config.yaml
dataset: "aerial photos of the United States (SatlasPretrain)"
train_examples: 203450
image_size: 64
arch: "wide_resnet"
channel_attention: "eca"
avg_pool_shortcut: true
num_labels: 7
optimizer: "adamw"
beta2: 0.99
batch_size: 192
epochs: 22.5
weight_decay: 0.1
Rows from block 2, named by matrix and row number. Rows with one number belong to one channel. Each number is 500 + 50 x the weight over its row's rms, rounded and kept within 0 to 999. All counts start at 0. Numbers have three digits each.
# convs0: first 3x3 conv (model.blocks.2.convs.0.weight, 96x96x3x3), inputs 18-26, a 3x3 kernel for each
# convs1: second 3x3 conv (model.blocks.2.convs.1.weight, 96x96x3x3, transposed), outputs 18-26, a 3x3 kernel for each
convs0.2:469427436455443441523490503471483496514458467531504489485473480470459494490488525567586576575567572589576583515506507469502441518497514495485522504518560565552560526487495493531511535535515492474515508473508554518546557551545555519518529523539
convs0.3:481472479473458484487486505480488498490492495505504504494490482491494498512517521560570591547556571564575588556547545539533527555550545528523506533524522545543545540531536552542544550546548494519541518530546524527537503513524509513525510510526
convs0.4:467485486456454503470468467432452448472473444486472438497510493482534505455487495506527511514525522544537531510530549509491535525520540429470441389416431365377400401386411400357391404377389454469483473465489505494482467484481496507510491523527
convs0.5:440375480457453447550439465520535535574475530589569557494516488507443493545477507534522492583528481587545507534505579469571391454467479465448525450458541540475475521426464511553441528569506493468511498482495576547539558545543510482538504522554
convs0.6:499362453482486417549447460531537553604458506634592573513532553528456533538498528550530468567520511561542536557542546478619423517475481499459585487514602574538526537457468475567461512549525502448467494470479572534531576547516537498516505538543
convs0.7:472457461466438462481473495479488502488491494505500501486483472480479490498503513561571593553561576567577587537523531515508508539532523526517498526515515537542546534518525543536537545547545490515539517530541526524535507516527517516524516510526
convs0.8:482480498479472493490478497485485490486488494498499499503497494494494498508509512555567591547556574566575590572562551552548546561561563526522506537528515546540535548545545556546552550541551496515538518530545518522528500507519506517527515519524
convs0.9:555506555516491485545455473447460415490436429534517476553513518586554560505535520460462428514512496525527492487484527398440466457417506534513579513523552478463498442450439442508469450464457428388417415381382476422429446442476463437447475476476
convs0.10:474449477470441487491477492486483490487477485509499493493486487499484499500499511577580586561562565571576587546537543518512507541537545515513529535529546553551562532522524542544517537536534491509550506516549539531546512517533512501528520517530
convs0.11:521439507567556432550491477494496510496403508570529550561543567553440572613516554561549469547537535558534548485483492509619372494490445529479581496489509527498437505437455502573432493526499519471452491469447533508493523526476473445467465472502
convs0.12:488490489495497494518521509547532529542525521540527525481464474492474482495482491514518525521525531521527536468475480494496492490490486493490488484488488482487488500498505501499504510505511571560557564558558549545548562561560553553555550551554
convs0.13:460501500440477475431457458449432503417401453420415482416418424403412422427415428507489496488475479487477483480461442482462423466451401487488473466470468464465463520511508538523537547549558453455498400396434373355398479457474440409420435376365
convs0.14:458430502455430431415428443488445468505493492549537556533492500489467489477465471520519486544518528503509535484495486466494491504466449427448498440433484443431455577558514599588552582558570516513504529542563510504542543554573553551562516536535
convs0.15:490508520514532511509528505522518545449383446394348440465452445385403420509509545443453485429432454455459516511486450516514454471441411456425428455436473534533531511509518522521510525514494465490476541545515502500419422493536497542563522549549
convs0.16:464444480436420462478448449544538540524520533521520528480462464502452451495474473539510458552541503550537521471462482479465481476471491470465463449463468440459480543550549559574541540562568528494479540518490540526518548550555553549558556568550
convs0.17:422430462433436438447434413540509518492508514488502524516489468532488461538518499535493452558537491554549527485476471519488521524526503433445421442450424430457467540550555557560560523552577536497476564533488570552524548551563561561563559564544
convs0.18:425454499437438451518490509419403421474459473489502516496485462504460459544503517450452438513487496601585572612513517544576525506521511499520517495476540542531547504482506524555540529603567473435427535511489561567551498490469507488478541555522
convs0.19:462461465458433446482464474546547556552539548544533544473446469484456484494468492527519502556541535550548527481463468489478458478459482503500488501490499509505496562546544539552537542554537536516519548531531534531544565562554567552547548549551
convs0.20:407428447414404414443424420508500523497504520497498524486469468501463481511484503512505472558549525570561546504459476483477471470469473446481463462467475473484488556528536546540518527560542520492489551529516554551546550559550569551548558554541
convs0.21:492494494504508502519531518552533527547524519547528528491476489494481496497488503507511530513514532506509531469481489486493493481483481495494498486494498483489493508507511509507510520510516559552556549551558534535544564563562554557558551554561
convs0.22:504495504506487499517505503547551557542537546542537546474473494469466491465463484572564559587573574574565562461438449461440449459445463465459450463454447466466450536532524532534520516517513503493493518504501502491495579585582586584581576579577
convs0.23:530512551492474491490445492456412452569536524610613550527498516491478491472495492505496490546515494550567525527594533492545547494441537485495531421451498443405473514514489568617564560564560467474465499521526490456496501513525485510512459478489
convs0.24:475485478478486482490500487544533540537530537547540554468458465459453458470459465511505521509500517509498515590576570591575573585576569463460445471473464469472460459451454475464471473467474488482470480476467480478471550552554543548554534539543
convs0.25:474479434506486484533574515508491453460408478508545575467491530534557541548513506434403432450488547578637569487508536568574499481466504486495516532580607621595554550536557471473541539548543452356357454522524509528504370290283320504517519532506
convs0.26:621377504545581452489446482543499523508474498563594536517567592573504516553581527514489441461470495425450484440521418456508548472417477545387499562549470522502510480440411441557471461481504525488467478510493480473464534518524545553492535522517
convs0.27:483512495539448486540523540521538512506550523488480484414425429504564545527544457487536513534553519429424475552569546452456470512461518527522475611536468541473453571561477578497454451391446582596582515505505446476484511492501503470514446515553
convs0.28:493389561511561469502396497504494471513472457585596552550574523521471509525542486540552519559546497534520510475467484475571462436436414456389433489463399520418364485414391516531370531488446531526527547524502566545525555540538530478505502504545
convs0.29:484382489488495512475456453486500508481479459501533545477533499500532489480478512477522541466484482433446450468454477474470524452467408452419395474442447465424407459396395471450440517529492520507514520507504523507489602586569552548526499488504
convs0.30:508363530592554462541488501529534509504468485511516509599621569536456520607537510535545488511508490518507512459378450484559429444443462503431503545460438581518456512450449524570412515549502543504499549549535571565525538502494505484528510507495
convs0.31:450446476460488527512434509479512491478522462523554541485513498497552494457524483479538548482505502424433445506535517477487518484459453453431362472464425483391372433425372485452428525463456525547552519502500509482472564557553547528535485490529
convs0.32:466532523564525539566489566522527502495521502550548533471465481528562536555589488453514478486525500399420467552581539441515495489410510511499455623573506582483475505504416543506451480411467562572549511493492438435446506493517532494533478520535
convs0.33:440436439483429500454456417510550542499537513490529574450459469499541469461465489471517533468489505414435457485491495464451536466470454434418344470420409422406378469459422488465500507522512543548534516519520473477466557534525551547534519513497
convs0.34:499432568501470503465402433502519497533517501528542524541543503468434441450417416547558548522511488551531506454452511502527484432465471479452469454439445475451414486428433498490414495516468489466496556543537587567547536519517547538548539522531
convs0.35:485465444534394452535450516525492447509483477506495416533481474519495523517521496543554522515536496495487450466534581481526530530529642492475493454416452440429466518589517562576404515467390470453458441441463481481502407387430443461495469495502
convs0.36:490506576464475523482464529536539550520537563524543578393430428420427427440439426478489494456461478457474501609592591572571581554539562492507514493499482492479489399396365413413381405414399503470477485476483485470472547531525531536525554549536
convs0.37:534547577466489496495500520543542543544561570539562599377421427404423432407413412467468486466461490523514547593589586576573580525515515446467472441443430424423409463447413477460437455450437540526541534514525514497508533509498519503504532530534
convs0.38:471473524457460525467466509493493492499485499507497512427442476446446461460456462513529508486495485474476479547539526529504502506499508477476493468474482466459473466471467465477457471480470499470468498482482506492494536520512529517519529526523
convs0.39:468474532457452496456445483491497506494496510517509528421436430421424420446450442492501490488484482465470481547522525515496498504480507507508511491490479482470468459455430466466435451460437482450461471452465489465467541528527524522518529526520
convs0.40:501512558491486523477468509516523538515520544536530557417432423432434432459468456497506494494491489472477484563534541531511510531502517489501498480485463468459453429430401434441403418431403495460469480459472498471474550539535532533527539534525
convs0.41:513517583462469498468455510489509526500522546498520562393451437441470462436445415473493513434449464430456493570572579550566573510504537506506525484489490492482489471447398474445401468451423515495515523516529502490498529518519510513511523518524
convs0.42:454459502447455502436438478524542554530538562546539577406428431449456469444442444438464465441453452438445442539529563514530528502521516464486512471478507489494519451436433439443415448465437536522515552546538544546553542533526545528529542527535
convs0.43:494481506413401442426417474478486462458477490430458488573540586523491523579538568472467455452448435503492482519494530497454464498466498558508532502442464529475512534534492556558536535552535487467495446412434447413424506500518490482506505492508
convs0.44:526553546477502448526500541569557548542465604610574589457471505494423478501478455489464446454424495553525571553581595588647538479450536559497522528527510516477465445443438462533468455465444588541542534529508491502515537485485530501495557569539
convs0.45:496506548484473515471460500503501515507503531524519551398400401404403410416414415551538513537523513507507511508487487502476467491462477504503512487475476478458468460462438462474442441462438551522545514491517529501517530524525520515515533527521
convs0.46:524529555500490516496483512515515532523526551532534570405410401401400402412405402537522515528514518510510529520487477507482467491459465497491492469458454468447448451450428456461434431442423549522537523497516527498505544535536526523524538534529
convs0.47:402448455390449475415462477502456495444400440478460517494497459536543515463488491441507543441501528422480504470477492436451453442431426483537539452515531418461477436441475454447475522507503474491442441459429435444437449491508440456457478477451
convs0.48:462496485468509492460482482503479536433449509456485541441421432453422425496461482477436457463440453475472503591548533597549549597582551514492471524499490514501522447452465463476497495523518478450482423390460457444509525499505478443453486448472
convs0.49:474509502475505500465491492481451504412412462420431464446438448448438442469446466477456471468463460478479481537515509522504508519531522506505500522506504523503512446440433453447445470483471527526566489473535478459516515501517495474493500470489
convs0.50:503445567483466494516463465487492496510478492523475478423442444439395436489430455457451433465452433528522507575460568505546495500534525427468546456432550507481541433377410486506409502577519486452460525492482574548525542528516526469495545545517
convs0.51:452469487471473444479432430473465484468462497458477505457456444476431429480439448470451453486468463518520492499457483462455462468447501401406444447410454487437464452450456483574547544646615488489494517519514540546530531510502524507503563560539
convs0.52:478502486442497463440471464459452492453474493459490530421414432416402410417416446465428473452415453496486521526481508506486529519509507463463464450438453457453473409411385439452444474488463487467485474436488479451503520515524502481502517491513
convs0.53:505485531475428474444419431550546538536553544554544545403416407434422429468446429482451448481457437499474457455464529464451479447475481434442447445424441451417448459430403493459399484494452559549549561535512561530508551525534535510511546511512
convs0.54:514521496516529481539551509504517544510523545432433431449454466481480495567554587524529551507520537483499510534521514531540531537547555491458431474455435516501483558556553528521512511502485484494494519538520510528487530513518502511525508525532
convs0.55:496479528506455456570497529536500512553507545528510479531490527527458480550510510505457420510478474544539515539528532488515486552512592441437507446428493539487530494494489505595546500562571453426428497488487554542537548508496528489480537540506
convs0.56:502460511477485481435468399483499536488528525520515572417462452442441447468437461441445440425444453480500535513422507480455524453540488420459481462419464452453506434419404463468437500566527501501518520508516528529534530531529528510517541533537
convs0.57:452440458451435429464422449475500482502515508498519482557471484477433457490469518487468450502483466509513492427484527412490514443457550484456510468429471520467478501573521558655563542598515455449440497496469486480455465481467503513488501514461
convs0.58:447407455485433442554462469484518468510525503468479437600539554585522549570540552511532501533545519506505459398416516380410440443452511429410499433392460487433458579620567565660596533602571492497501514507484514508480447451440481484471463486459
convs0.59:522487562515478452520386451527487498561462502588578516470460499475428436461452431523498457533493475548551503526527554457540476525446562444434536454444514532443468456433404499610468535574545517488496529512508577558545544492488529464470523529501
convs0.60:516514544530534517554526529485458492455537556524578552437451470474536556435507487451500535511591579465506474539516495463382460454461528496558582579607531541502462497492487522500485537488480579573541542485473453456550556568524579529412498380443
convs0.61:411542465573372649475598566497555543571531502512460526494469522447556504501505495524524537558509513511499532446509519463549489544475531524568429548427548475510505532541498570445514499483484531487520474511566544572555524437457430452560415553500
convs0.62:438405440450452511486534529532506479488431472527498500538537547528529530520498495488487508507530548547559507511549536555555497497510540381393439381427519381453476582546576526510547540537555359405447441508502469491463241339468368558539475525497
convs0.63:544492551515577581502546510532509517440491495475545516455509465470537464412468433517550569496562557446523510550551519578438610534531581478462444512547484480478462464450468454447479507497511517530528521528502489467490519524529552564501519475475
convs0.64:478493482542510558560554542614646627596638606583626620494531522531604570518569565520554545515551523478516492501490513506479540519500533497501443546528505536521497572575572579560579599589592560559556560562566569572569543522520537523523492493494
convs0.65:406556490583422649487614562520576546545514511492473542502479486443546482501488479488513543522513528483503529506525544505543477556482553496545410555462546491532486499498471539441495489497476520488513464488524489514494528467481478493551449538465
convs0.66:486526514543481593540608557613635608625627615579595632498499516505562526519531534467490502483508524461490510506549532528528545546520542538524454562515524519547515592599577597560592551551551579561566578594597590611597504471482515532526491533484
convs0.67:517429462470460592433621406555546531497444519477473513475528535524550459490448522544496487484499566481506538418560494569444460492480555480408439469516535441504398577526543531534625561610588539525546545573514498477468492464498497587494513502351
convs0.68:488496480484421506472500581495565476571522358534460482493500513465524537493490500521520444552453465517509542477438511434566489500484409559501473489435557475465545562533493561465467528497513521443510420478551477517509513263417250335566332534549
convs0.69:474534530560494619551589585600633606576622586555585601481487478469561510475510483511553569516552547485516527538516528528477528527483538500522429569516509526507495534539514570522532567556549564564568548550574536550558547527514549527534474492474
convs0.70:465564538535489597567556618528607569546618558547573582471472456442534475420492442488556555501551544479527534563509582506492543534465534530548433569519504539498498484502458521481489523496492579578587553535571525539554535505478545495521480497485
convs0.71:470428451482422438493492523530558556538500462530486458505459461466492539501509550526537516505513509489526514550502494551577532517545539469463452414430472431446499555581606590555536554514491490410397405434469445486495458346360314370489390504511
convs0.72:500392436429518478415586434501508529445518528475493506444529467499545478472455494429511558418554591390475532504474498512331551462513531423415426453502434400453432525489540504526577540591583485518529492527510455485539485517499558562456532461450
convs0.73:526458560508499524491412499505476506533482522605604581559553575549524574522542532596592575579554545517495513470543489462538466436423464516480541528549553527491511493456438534533465554528527494501519477493500486462464520516535516523519485488488
convs0.74:395409488468494549498495512439504516505439452512469541481540535488531552515535592528565568565543517524508476529456485430561450454502409466507507515522601528554556480401444480421447518521495450423452431427474472474473554528523517503562489519517
convs0.75:489499492543400601444544538509547509571453463520442536539514536506542499524482485572531498564440502535495534402484493490578439519435485596509520513450612491531520546513509531444513510499513526468505458512531490504470497375495298528565441558486
convs0.76:372421521552442584454480470485501540498432517537490559513526518489553596545505574541529549575519502525460464478468478409498368386462462444517541517492601473492518509444474553451431548570513490458497466481517490497494531493508484526558482519495
convs0.77:459522509518564516523539511503395427446412538537550574532496461450472498488508496479494533545595616563569521524534511533495464474470517456488532464538560470518504522519563519535553544536530462522494515534470492457390347520536523567536529522405
convs0.78:492489510508485554501548542473515507471560548495545547471511485476551521455475501462523566434507537416455482535521572514409551503498531529525468539519511487491499478476457506465477535527492465492512461486505447474498493483465527529484477449445
convs0.79:533527561429524451512444558529479492466509493563587526425405457525488493447565505496495452531556550468517547558652541433462552493412472497481540565608526520493531499524474538606560519430517540569564474482481411390435512522556553518474484437487
convs0.80:431425428423415414418406396483460469520509512560560578517552548507551550453487511503518491496526499432457444472481490443464495481492485536566547520536502481500488483464500506468496549518525429406406366376399395420481536499468521462439496467511
convs1.2:524557538572635583585613571518494471563520545532547514461471432486504499490511491429450452456427451406403390424501480539635403485479433369423393436463415425440467440477478466538456465511503513525517520528522515514507413445441489454425470433462
convs1.3:431459463470498488474483482528531541539558556549547536402411414420432440412433436469468467481484484469466458466507491518501496495488521317302310339318333357347352501518502501512507509509517513514510519521520510515508463472471491499501522531521
convs1.4:515520508516528518512527524428443420441445410429414382457472464468486480470488485504498484495490479484480469533542518511525509486510498457480488467501513454495504538528535539518525546530528474479481485494493484489490483474494492487509499506531
convs1.5:474484478499539545518531548520509486576559563543585551509505458530514499543532513468456467490459469439462462456494469503640499530469511433466417488481461494470520418486442398551489461488514532532526524521514518509500460481479535501479480473483
convs1.6:497516478532568530525546533504500457577541539528558521496493415527527489538529492431464505459433467419456445473485464539641430492480498440478428470499458502490548470517484462614492481533559488485483484483482498486476485501477538492473471472504
convs1.7:444514485506557508512526515489492517534550559561564545381398395409440447419463450450440447461455451434428405456539468521498459460463495326307303355327340375358379507545506513534508519518535482478473488488483481484475460453459495478467520497490
convs1.8:451453455457463482448478482546544532537534538517511506462483478490514505472497501471500496471486482475469459466448498447460496477491490507492514519496511537524531563560565555553567555578570494508508505510503498498503451479466480470468495488509
convs1.9:412422435413425438423434446537539548534531550552568578436427449433422452477461484512525520537539539536544546530530466534576474463493440555584587550581584534548563503536501512567516461502487494496503503502508516511518473468484461458475461445455
convs1.10:504519522521573584545579584522527543565556558548553565474500487509515511500526529436445459456451438427437420407464410416557478413458455370377366406417407448432431516526490491575551504531530540546543546551547538545534452446470474481506527524494
convs1.11:453465456476507508488495514469484515490503557447509555517528505530534538542537538478510540510512517509543526443459450511596496484467520448451387481485465527501539490514431463584475498518504525526527514507503517506494502471460504476503456500531
convs1.12:535527511538531516548540528535518511525507496515503487460442432454439435467452442455456460462461462466477467476450415480449427479460468683681671682678667685680667531533519544553542531540544521520518517520518514525524455465451458470465424448431
convs1.13:552551549555548547554547544533534533533541545543554561549549541558557549554555547549548546559558554569563564557568581559554575553546551483465456476458457478470470509498507489478491489479488421424422418420418415416415486485478488484478503502500
convs1.14:519518493540533497527525518463481506491513504561523518506501492511504507547517502530567610545550581609606558511495452594505427415530550509437421459442420516493457483438438494507450425491504506513516505508518524529528526466436509489520507537482
convs1.15:401398392397400393407402394447433446454435450464438449433434443413405418424413425444429428440427430463458447436459438465482448446448422441441429443447441454458449493499496518529521520526516566555556541533545546549564471460447503491443493464416
convs1.16:448457454449461468436438462504521507554534477550531537476478467509489464511487452508527542548561529582614579508473436447500545468512502503476460475495480507480468508461442445483500444443470500495495525524518553557536474470475484572560531582474
convs1.17:474491485492484490468458499482503491537552467567549526511498491550533499550533491514527558518556552567600584550529460505448560486548538530488481476483493515488474536498471496481516485467498458439439489480473523521503463456465451541540514576471
convs1.18:503510520520532549540527547464431460476484497542565507493472497545526541602593577526523540528509518539562548453519470527534459490457556519532507480454466494480488504550489506545516446433478442437435483477482535536534512535443549492439457498477
convs1.19:482505501505532512517515499511477491499481526518548547475461458493473474509499475381377364421402398429451444423502441501550421485454462488522495491489478485491515489516490504531498477466489524531528547553550571580577488513494530502479485474483
convs1.20:470503486495518497500478491495460491502520493545566515492480484540530518557554511552530547568561543576621586509597479560555516528508610551546501506487499531510515540556490509528524496451515451451444489492491525538522518486449492474503483536500
convs1.21:524541538522538541533552554515521546502514555536558581447450438437443453442448465541564607527535576550546569475495484498530496499535530594602603607610612628627630493491484530535506503525522502511511501508520506522537533529489533513493491482488
convs1.22:506512514517532530537534530489443421491446446515498494478446420486448431505473450462456474475456465473477481537593564584661596527549541476500494486500491480480493442472471463516502416442460527530529527534536537549560502504470527513466489464428
convs1.23:553550555566567568562572585406446442494473490564540577551548544534520548612598615489558599490512557534516512516463475534559495449534464438418446424424393441408401451427439494537464451513483501505508474477485493487494480474495599584528589529473
convs1.24:468469473491498499491503504412403415442440440464467454451443445475478475488495494432463469444478489443471480481499503512532528507530519537540555555551572566563577519501511489463482505484496472475479478479481480478479397416412416451460424464466
convs1.25:512527538525552543536531521526548521573574564552559528510510506524537567573590578526536545544549537563546515501489465517502454494461479496526517489475462458462481422457466493489459460435435521515505515519523535547550527586528632585476487491501
convs1.26:530547507558553553555593598423457470534491482509503491525496448551535507540553578408414476421427478414491486453426436513550477429522470411411415422457400550458514530546578504610536575574579466464473434431445425411432444460466437511472422434401
convs1.27:489485498474485508503530540536539497457465443393409452532493490496491494496489496466509549479563562539598578435434450446479508549559503549514508518473473476452437556542532496459481457450430501511518528527524490479480536548482455481504455465503
convs1.28:517510495545560565535582593442442435523513532502524541520494453549541516566558553394461504410450487424460474461465497546600518463485542520457457513503510578571622530507484513601519569584561485483492429424431420408416474446424492471467443454420
convs1.29:517525510561571564576582583417393411494491496508501461508483476542522529569560568454462490443474498459504490466539491571547492480512525478446443516488501583562574486524504517536511551540559515504503485472482467461476427421391465458433412440437
convs1.30:515520488522541560521558609445449474524519531482504485537527459530536513526534543404411473427430438431490478487430409511580501452460497459429373514495499599574616500509459535632566586591575480472475418408413445436434467480449500498460450487477
convs1.31:499497499525532533538569557434423412483469468494464473507471483524506513550536543425482506434496521479502506434479502532528504461525532513445474514490507529555542537523537535522504536559531525520524497487496461454473464431406468458478433440446
convs1.32:519518520524537543542581577485489465474451439440434465538507495543539532549544540457510554479553555527571550408407424472538498487520500465421431438409412428423423575546562511516519502518497507515519511508511477465473514517471453465511471461490
convs1.33:490495496504507503514522524441432462465470491498491461509489512520507534542551561480477484464481489475505494503538502533507495491542535539517525542504527551547550525561544562543537547549550492487492487481492481485498450468432462467454422442462
convs1.34:490485474490503510468494524481482474555540518513492457485482448492488472488498501381376406376387393382408410520504452525560504443466479442423412510513518534552571508528507553601591564553559467459465462461462488491486428434418505499452472491468
convs1.35:522518525518513517523517517560567542554542545512521563529502500509472482526500513523552567546577568551562551571551534556558535578558519594584583588578564588567566484518500497548512476511476514510508516510505519514509525503493538519498507487486
convs1.36:509476477486452478495480504486463500467432480454437497495472497480461484508498528418398395415394382406408407493444427433467485476504505561546520550524512581549544509515501493518537469494513577571572581571567585569574452465416504487432511490443
convs1.37:515494502505485495511498507394394421383391430391397435506488508499486505522515535407383377399374369400379374531509515533510521531526546545528518525499489536521507517530520527540536511528529574568568571565568569566571474462431491468451483479458
convs1.38:487477507462488526492515520493449441470434449453433468482480470482466470493499509412416412434437429426431436393472473400547515448481489400428448402420441411417444565589601550618626567581569535535527528526521515518517435439432460446425446445410
convs1.39:512503499504505500510502494493451457467425442447428451543533535539520530535522525440444445433432437425444446525544507548584540537550539500499479489484474487475472458466467459485484462472486625618611625615613629622620439441431472457445477468442
convs1.40:516498499512496503518496506516488517503470498487473510544535552529514534537522543433435453440434443438458467563561512563607563557582565593587550577569549572553547452442421434452444428433445577571566582575569587578572450461450497498474509510469
convs1.41:520495503516492507529512523412388401367354406359353409515486503480458480506490520387364357395373371399386384455454459480480477503517506509484482513476468531502495513526519523532532504523527593588587588582582576572574496471433530496456545523502
convs1.42:495499498504504506512495509482447465491475494500500506526507514513500516534534544390365359399387374380391380486539467489532488507496522525541516546541535554542553511571546509565565527533567438439436435440439434439439502495506512498489521522509
convs1.43:467455452462451450467459461421405406415391410413402425448454444449452442439440437464456449463449447463453452354307335357329353359339360454431419445416408460440436472457459472461466491485492549547542541541538529530529488484504501498506515508509
convs1.44:527519530498510530503512524441463475482449508471509554494506496490492477510539518457458476470445465443461487453408431423552465475428445471491468403384354411377419542546513541623571541544546520520506519506493529516508469542511535551500485489482
convs1.45:454452462448464473464465459469428409471429420474452454485492487486479478487484491434431417454453440455465461515552528551624553551558521437487482447481484437453479462481481458508479442459439531540528530532524528530527446487527506541568523539543
convs1.46:436423429418424426427434416462447439464454441461445435522515503528512498512498488578582577550546551520511520524537541543537515551521520391388393364361373343351359569567583575575582591585573596588576588580580580587585480493481489499506468503506
convs1.47:533538547535537543543543544541540539531537542520538541540536532544540539547546545550566572555567565538546546526519512529523502530520498455448448449442446452450459511513514495494493491486484423419426425419425433426431537526513517518522507519532
convs1.48:542547554550544548555547548441438454443452465452475491519526533539545539531537527507519515523530522534535536503491507520477513520504530493457459469429442490459464529504502494469482496478496456457462469471472471469468506491468440449472423460471
convs1.49:536544548543544546542541540463464463469478474477489492543558555564579566548560548477484484488487487500488495524522549525497537517506527460426423453426429458447449513488501487466481499481489406405398408406400401398393535519506508497493518509499
convs1.50:483464453482467464488439461439414449482506469526532477510489489540513515566547539467437450453420387430459410583565465567537499550465589471450416448433452530503472471498434465543525476467507488476486525513518593588561514455412508445471499540499
convs1.51:477468475471461462489468468447427485471468523519537543456443458461444463501492495474455438475437414465452433529506459524516446509476478566553533536507507566549569471502463503544510477499493464452450468460464509514518482507453510476423454427409
convs1.52:501487491502478475493468461437435466419441481446466499510510520520524517505507492505510495505488471522499484509476498552481500525506551527475472487427433514489480557530534543529539530542563557561566563567573564565566502468435471434448469486494
convs1.53:437434455437423450446423464493496499494498483485492528509480491498466475504488493435421432443458440448465462556520496534491568563533566560536520553530517559529513492520500497536542521517522535523512534522500533524501444468479458517499479509450
convs1.54:537535530542543539548544540512485481513483476546526508475472481459454468477473483507505499510511499494505495437455426448460431428423406468482469480503494487500488481481477482479476481479475437435437426426433429433438443422471440411449467433446
convs1.55:554548536554550552567561564435417437498452463548531511485482485486474486531520520492500513494465467485487472512463436487538457473468447465485460477491468504493495483491459496545503453484485398392389404400403457455454504519483542500450494464455
convs1.56:478474467492469450495449461449449513459517518522538519505487498511499514537542543464422426454437412437449416594579482602481500567526594543504490531508527565554525488520485521549538524517532492486493506503506532534522510471431479443478464506487
convs1.57:432414422415404407430414414459451496458439523479487549447429442416388410439413431550546532563549538566564551472461434491522435488470438530530516514509495518509521417460433457525485441498474559552554539533542553553567519538518563542475512461432
convs1.58:419416425407410423433430442516499543489466513496494529450438461398377405423408430552556559569572565555581577473482407512546443532516464491513482500522504492501501450497456476547495446495464638622621623610610651646649533542508544530477469442416
convs1.59:466435437447444453458456468433433432509461483523534547495474457505475476548527523383411416418375360418406374524435456513584470457473492484495489461480453509501521486485464491576514454512503485484491492491495549544538477485461526498462488467438
convs1.60:447479477461499466445470456489487448526531464530494510462478487464484476469479471553552509590594557571561535453462451481477504471523496502531510484567504479512434419389413387366395421401428491508492518522477493471433471461550451601617531591583
convs1.61:548548572547559554554548570493509467455474482381442391597560542547544571536556547447468540455536546495549514507477452473494459494526526498464450548407470477453480553592568581490512498480454479472505484515569521553566540563425541465414463431545
convs1.62:557556559552562559554551539538540521582556537552531518574576558570558559560562559556533562548551578554562572560567535553570528549531515605603598613596577596574578422451467456491473464468446482475467473471475476484492518549515598584484524495500
convs1.63:500534514538568542537565538421448456512516477521508489493512512549558550556569567531533525525544533524536524465519503506480521457535495434412427456492447521489474474452503469453490522489533497502493496483473461455461415426502430542560454507441
convs1.64:472495483496528510499534514464442426510494463505478443421423410446459451458475462420436424416440423412415398453481504477496523444487505500477500520504517510511501509501515507476493508498498482491487491501494490497486460454484448466519443483532
convs1.65:562563584566583578589582604470455437465445454430449394591573558584577595590599584488485525476511508500531502471466454432499481469490501460442408523399450472446478520571561545477535519493507534517529520524556527537546489538439511473412461433517
convs1.66:516541544524554545532551553495481453494473444467447401521526508522533533522548536435430447426453451418451436479505494493510508494541520475477477500457474478458466512530532523487502502489489499499493516524521524539535516540517512537528518535583
convs1.67:540538543526554553556569540496520527543530539502545533502516508518493509502525550565484457555495489504493510509531506513531497525546443457498467507486430537446498395466495469488498487461500510491451486452433449447465440564537544597527526521408
convs1.68:545553557555549535546525552559551516530551551470512538575527545528525572537531538448489548480549545508536520511506463492495474483514576576569536586507543541545556430488432487444393407384370479476485481501522508525534617672522681515485516496574
convs1.69:515534527538563546551574567457440439499485453507462435497493485506513518528542527434444453415449421437443406468490488466488527449509526490441444498450468490480453523521522529489522530520516565568563554557552545549530450447440450485512477512526
convs1.70:504517521522538531525550541467443425474464449500472454522512528526531542557562553448479476449483457478482456469482511486519536490523566520471469508465478470514470557538557551493541522525526559565561559562556557559540495500476497500555487531568
convs1.71:553555549559556546547545551566546515541539541554556533550538533543541540538531516528546550571588555594601558542549529535556536527543580583585577556542562533550573471493458465462445420422433448452455460473479472483481575546486566467479504499572
convs1.72:526559554537565550556580550469485524529536518514508507509536539527526526530555558540459422546493459505486468479505491505465529512562495438423419461499429550487459447488515455481538496476552508507480518492459482469462463488508450585584499573458
convs1.73:519532507535560550528566562520509507608538560559530554538523488538526515558551549415430444434424428426435415463455455442586483402508444473457455490496475526487534515530525502601531524569549575580582555559561538534538471467439525528479492474454
convs1.74:506526500533564527543543515535467466529527538499531443501480457534535524557549498506522512525528496519552501442520444502576414493458522467472444515458510529531566531599535520537513504503551469480498498522542508525523542514406546409428408420531
convs1.75:597599628599603611601585599579575566535538570481518523603574568559537584528538556460433517455480523478507506521513501503523473515509508535541496575477486527502532436519503517493458456432422435418415419427440429446468556594538594611452520487507
convs1.76:521517503525530535537521538532482489560526533491515462529491463536504522560532513489467500505508466503537489528551449437579476516528479522536472607518567597552611534647541522576570542540561467471493472488517478491506527529410539471429467421485
convs1.77:528524532516521538526533531493511514544549548558570558520519525513499510528521549501490489478485497470482500520515507536537514542512481573577556581581549564559563386404427420472470459488456548527502518492482497488501508568526582629492523505424
convs1.78:519534539533538533532537531504489500512502496496465469552555575557556566564564569475441423491485442498495468467494500483459527511557520463411402474446429471453434515538557494487545504511541627622613638624609607597588510492479485565570513567552
convs1.79:460489475452482454445503484485544537497497489481480549488503491502519492504512511475518487473511500457458451438443453473488484400537504561519584451519505450440446491424488437494451433493475559572571538541528472457464459437506414513564518510441
convs1.80:465507513486529527466506496535536505547580547541594545507536519535569540515550512617622576675665631648646636501526530549579567515555563479506521488535565482537556534489506456411445490448475383414426429454447432439420500445460408450560425541617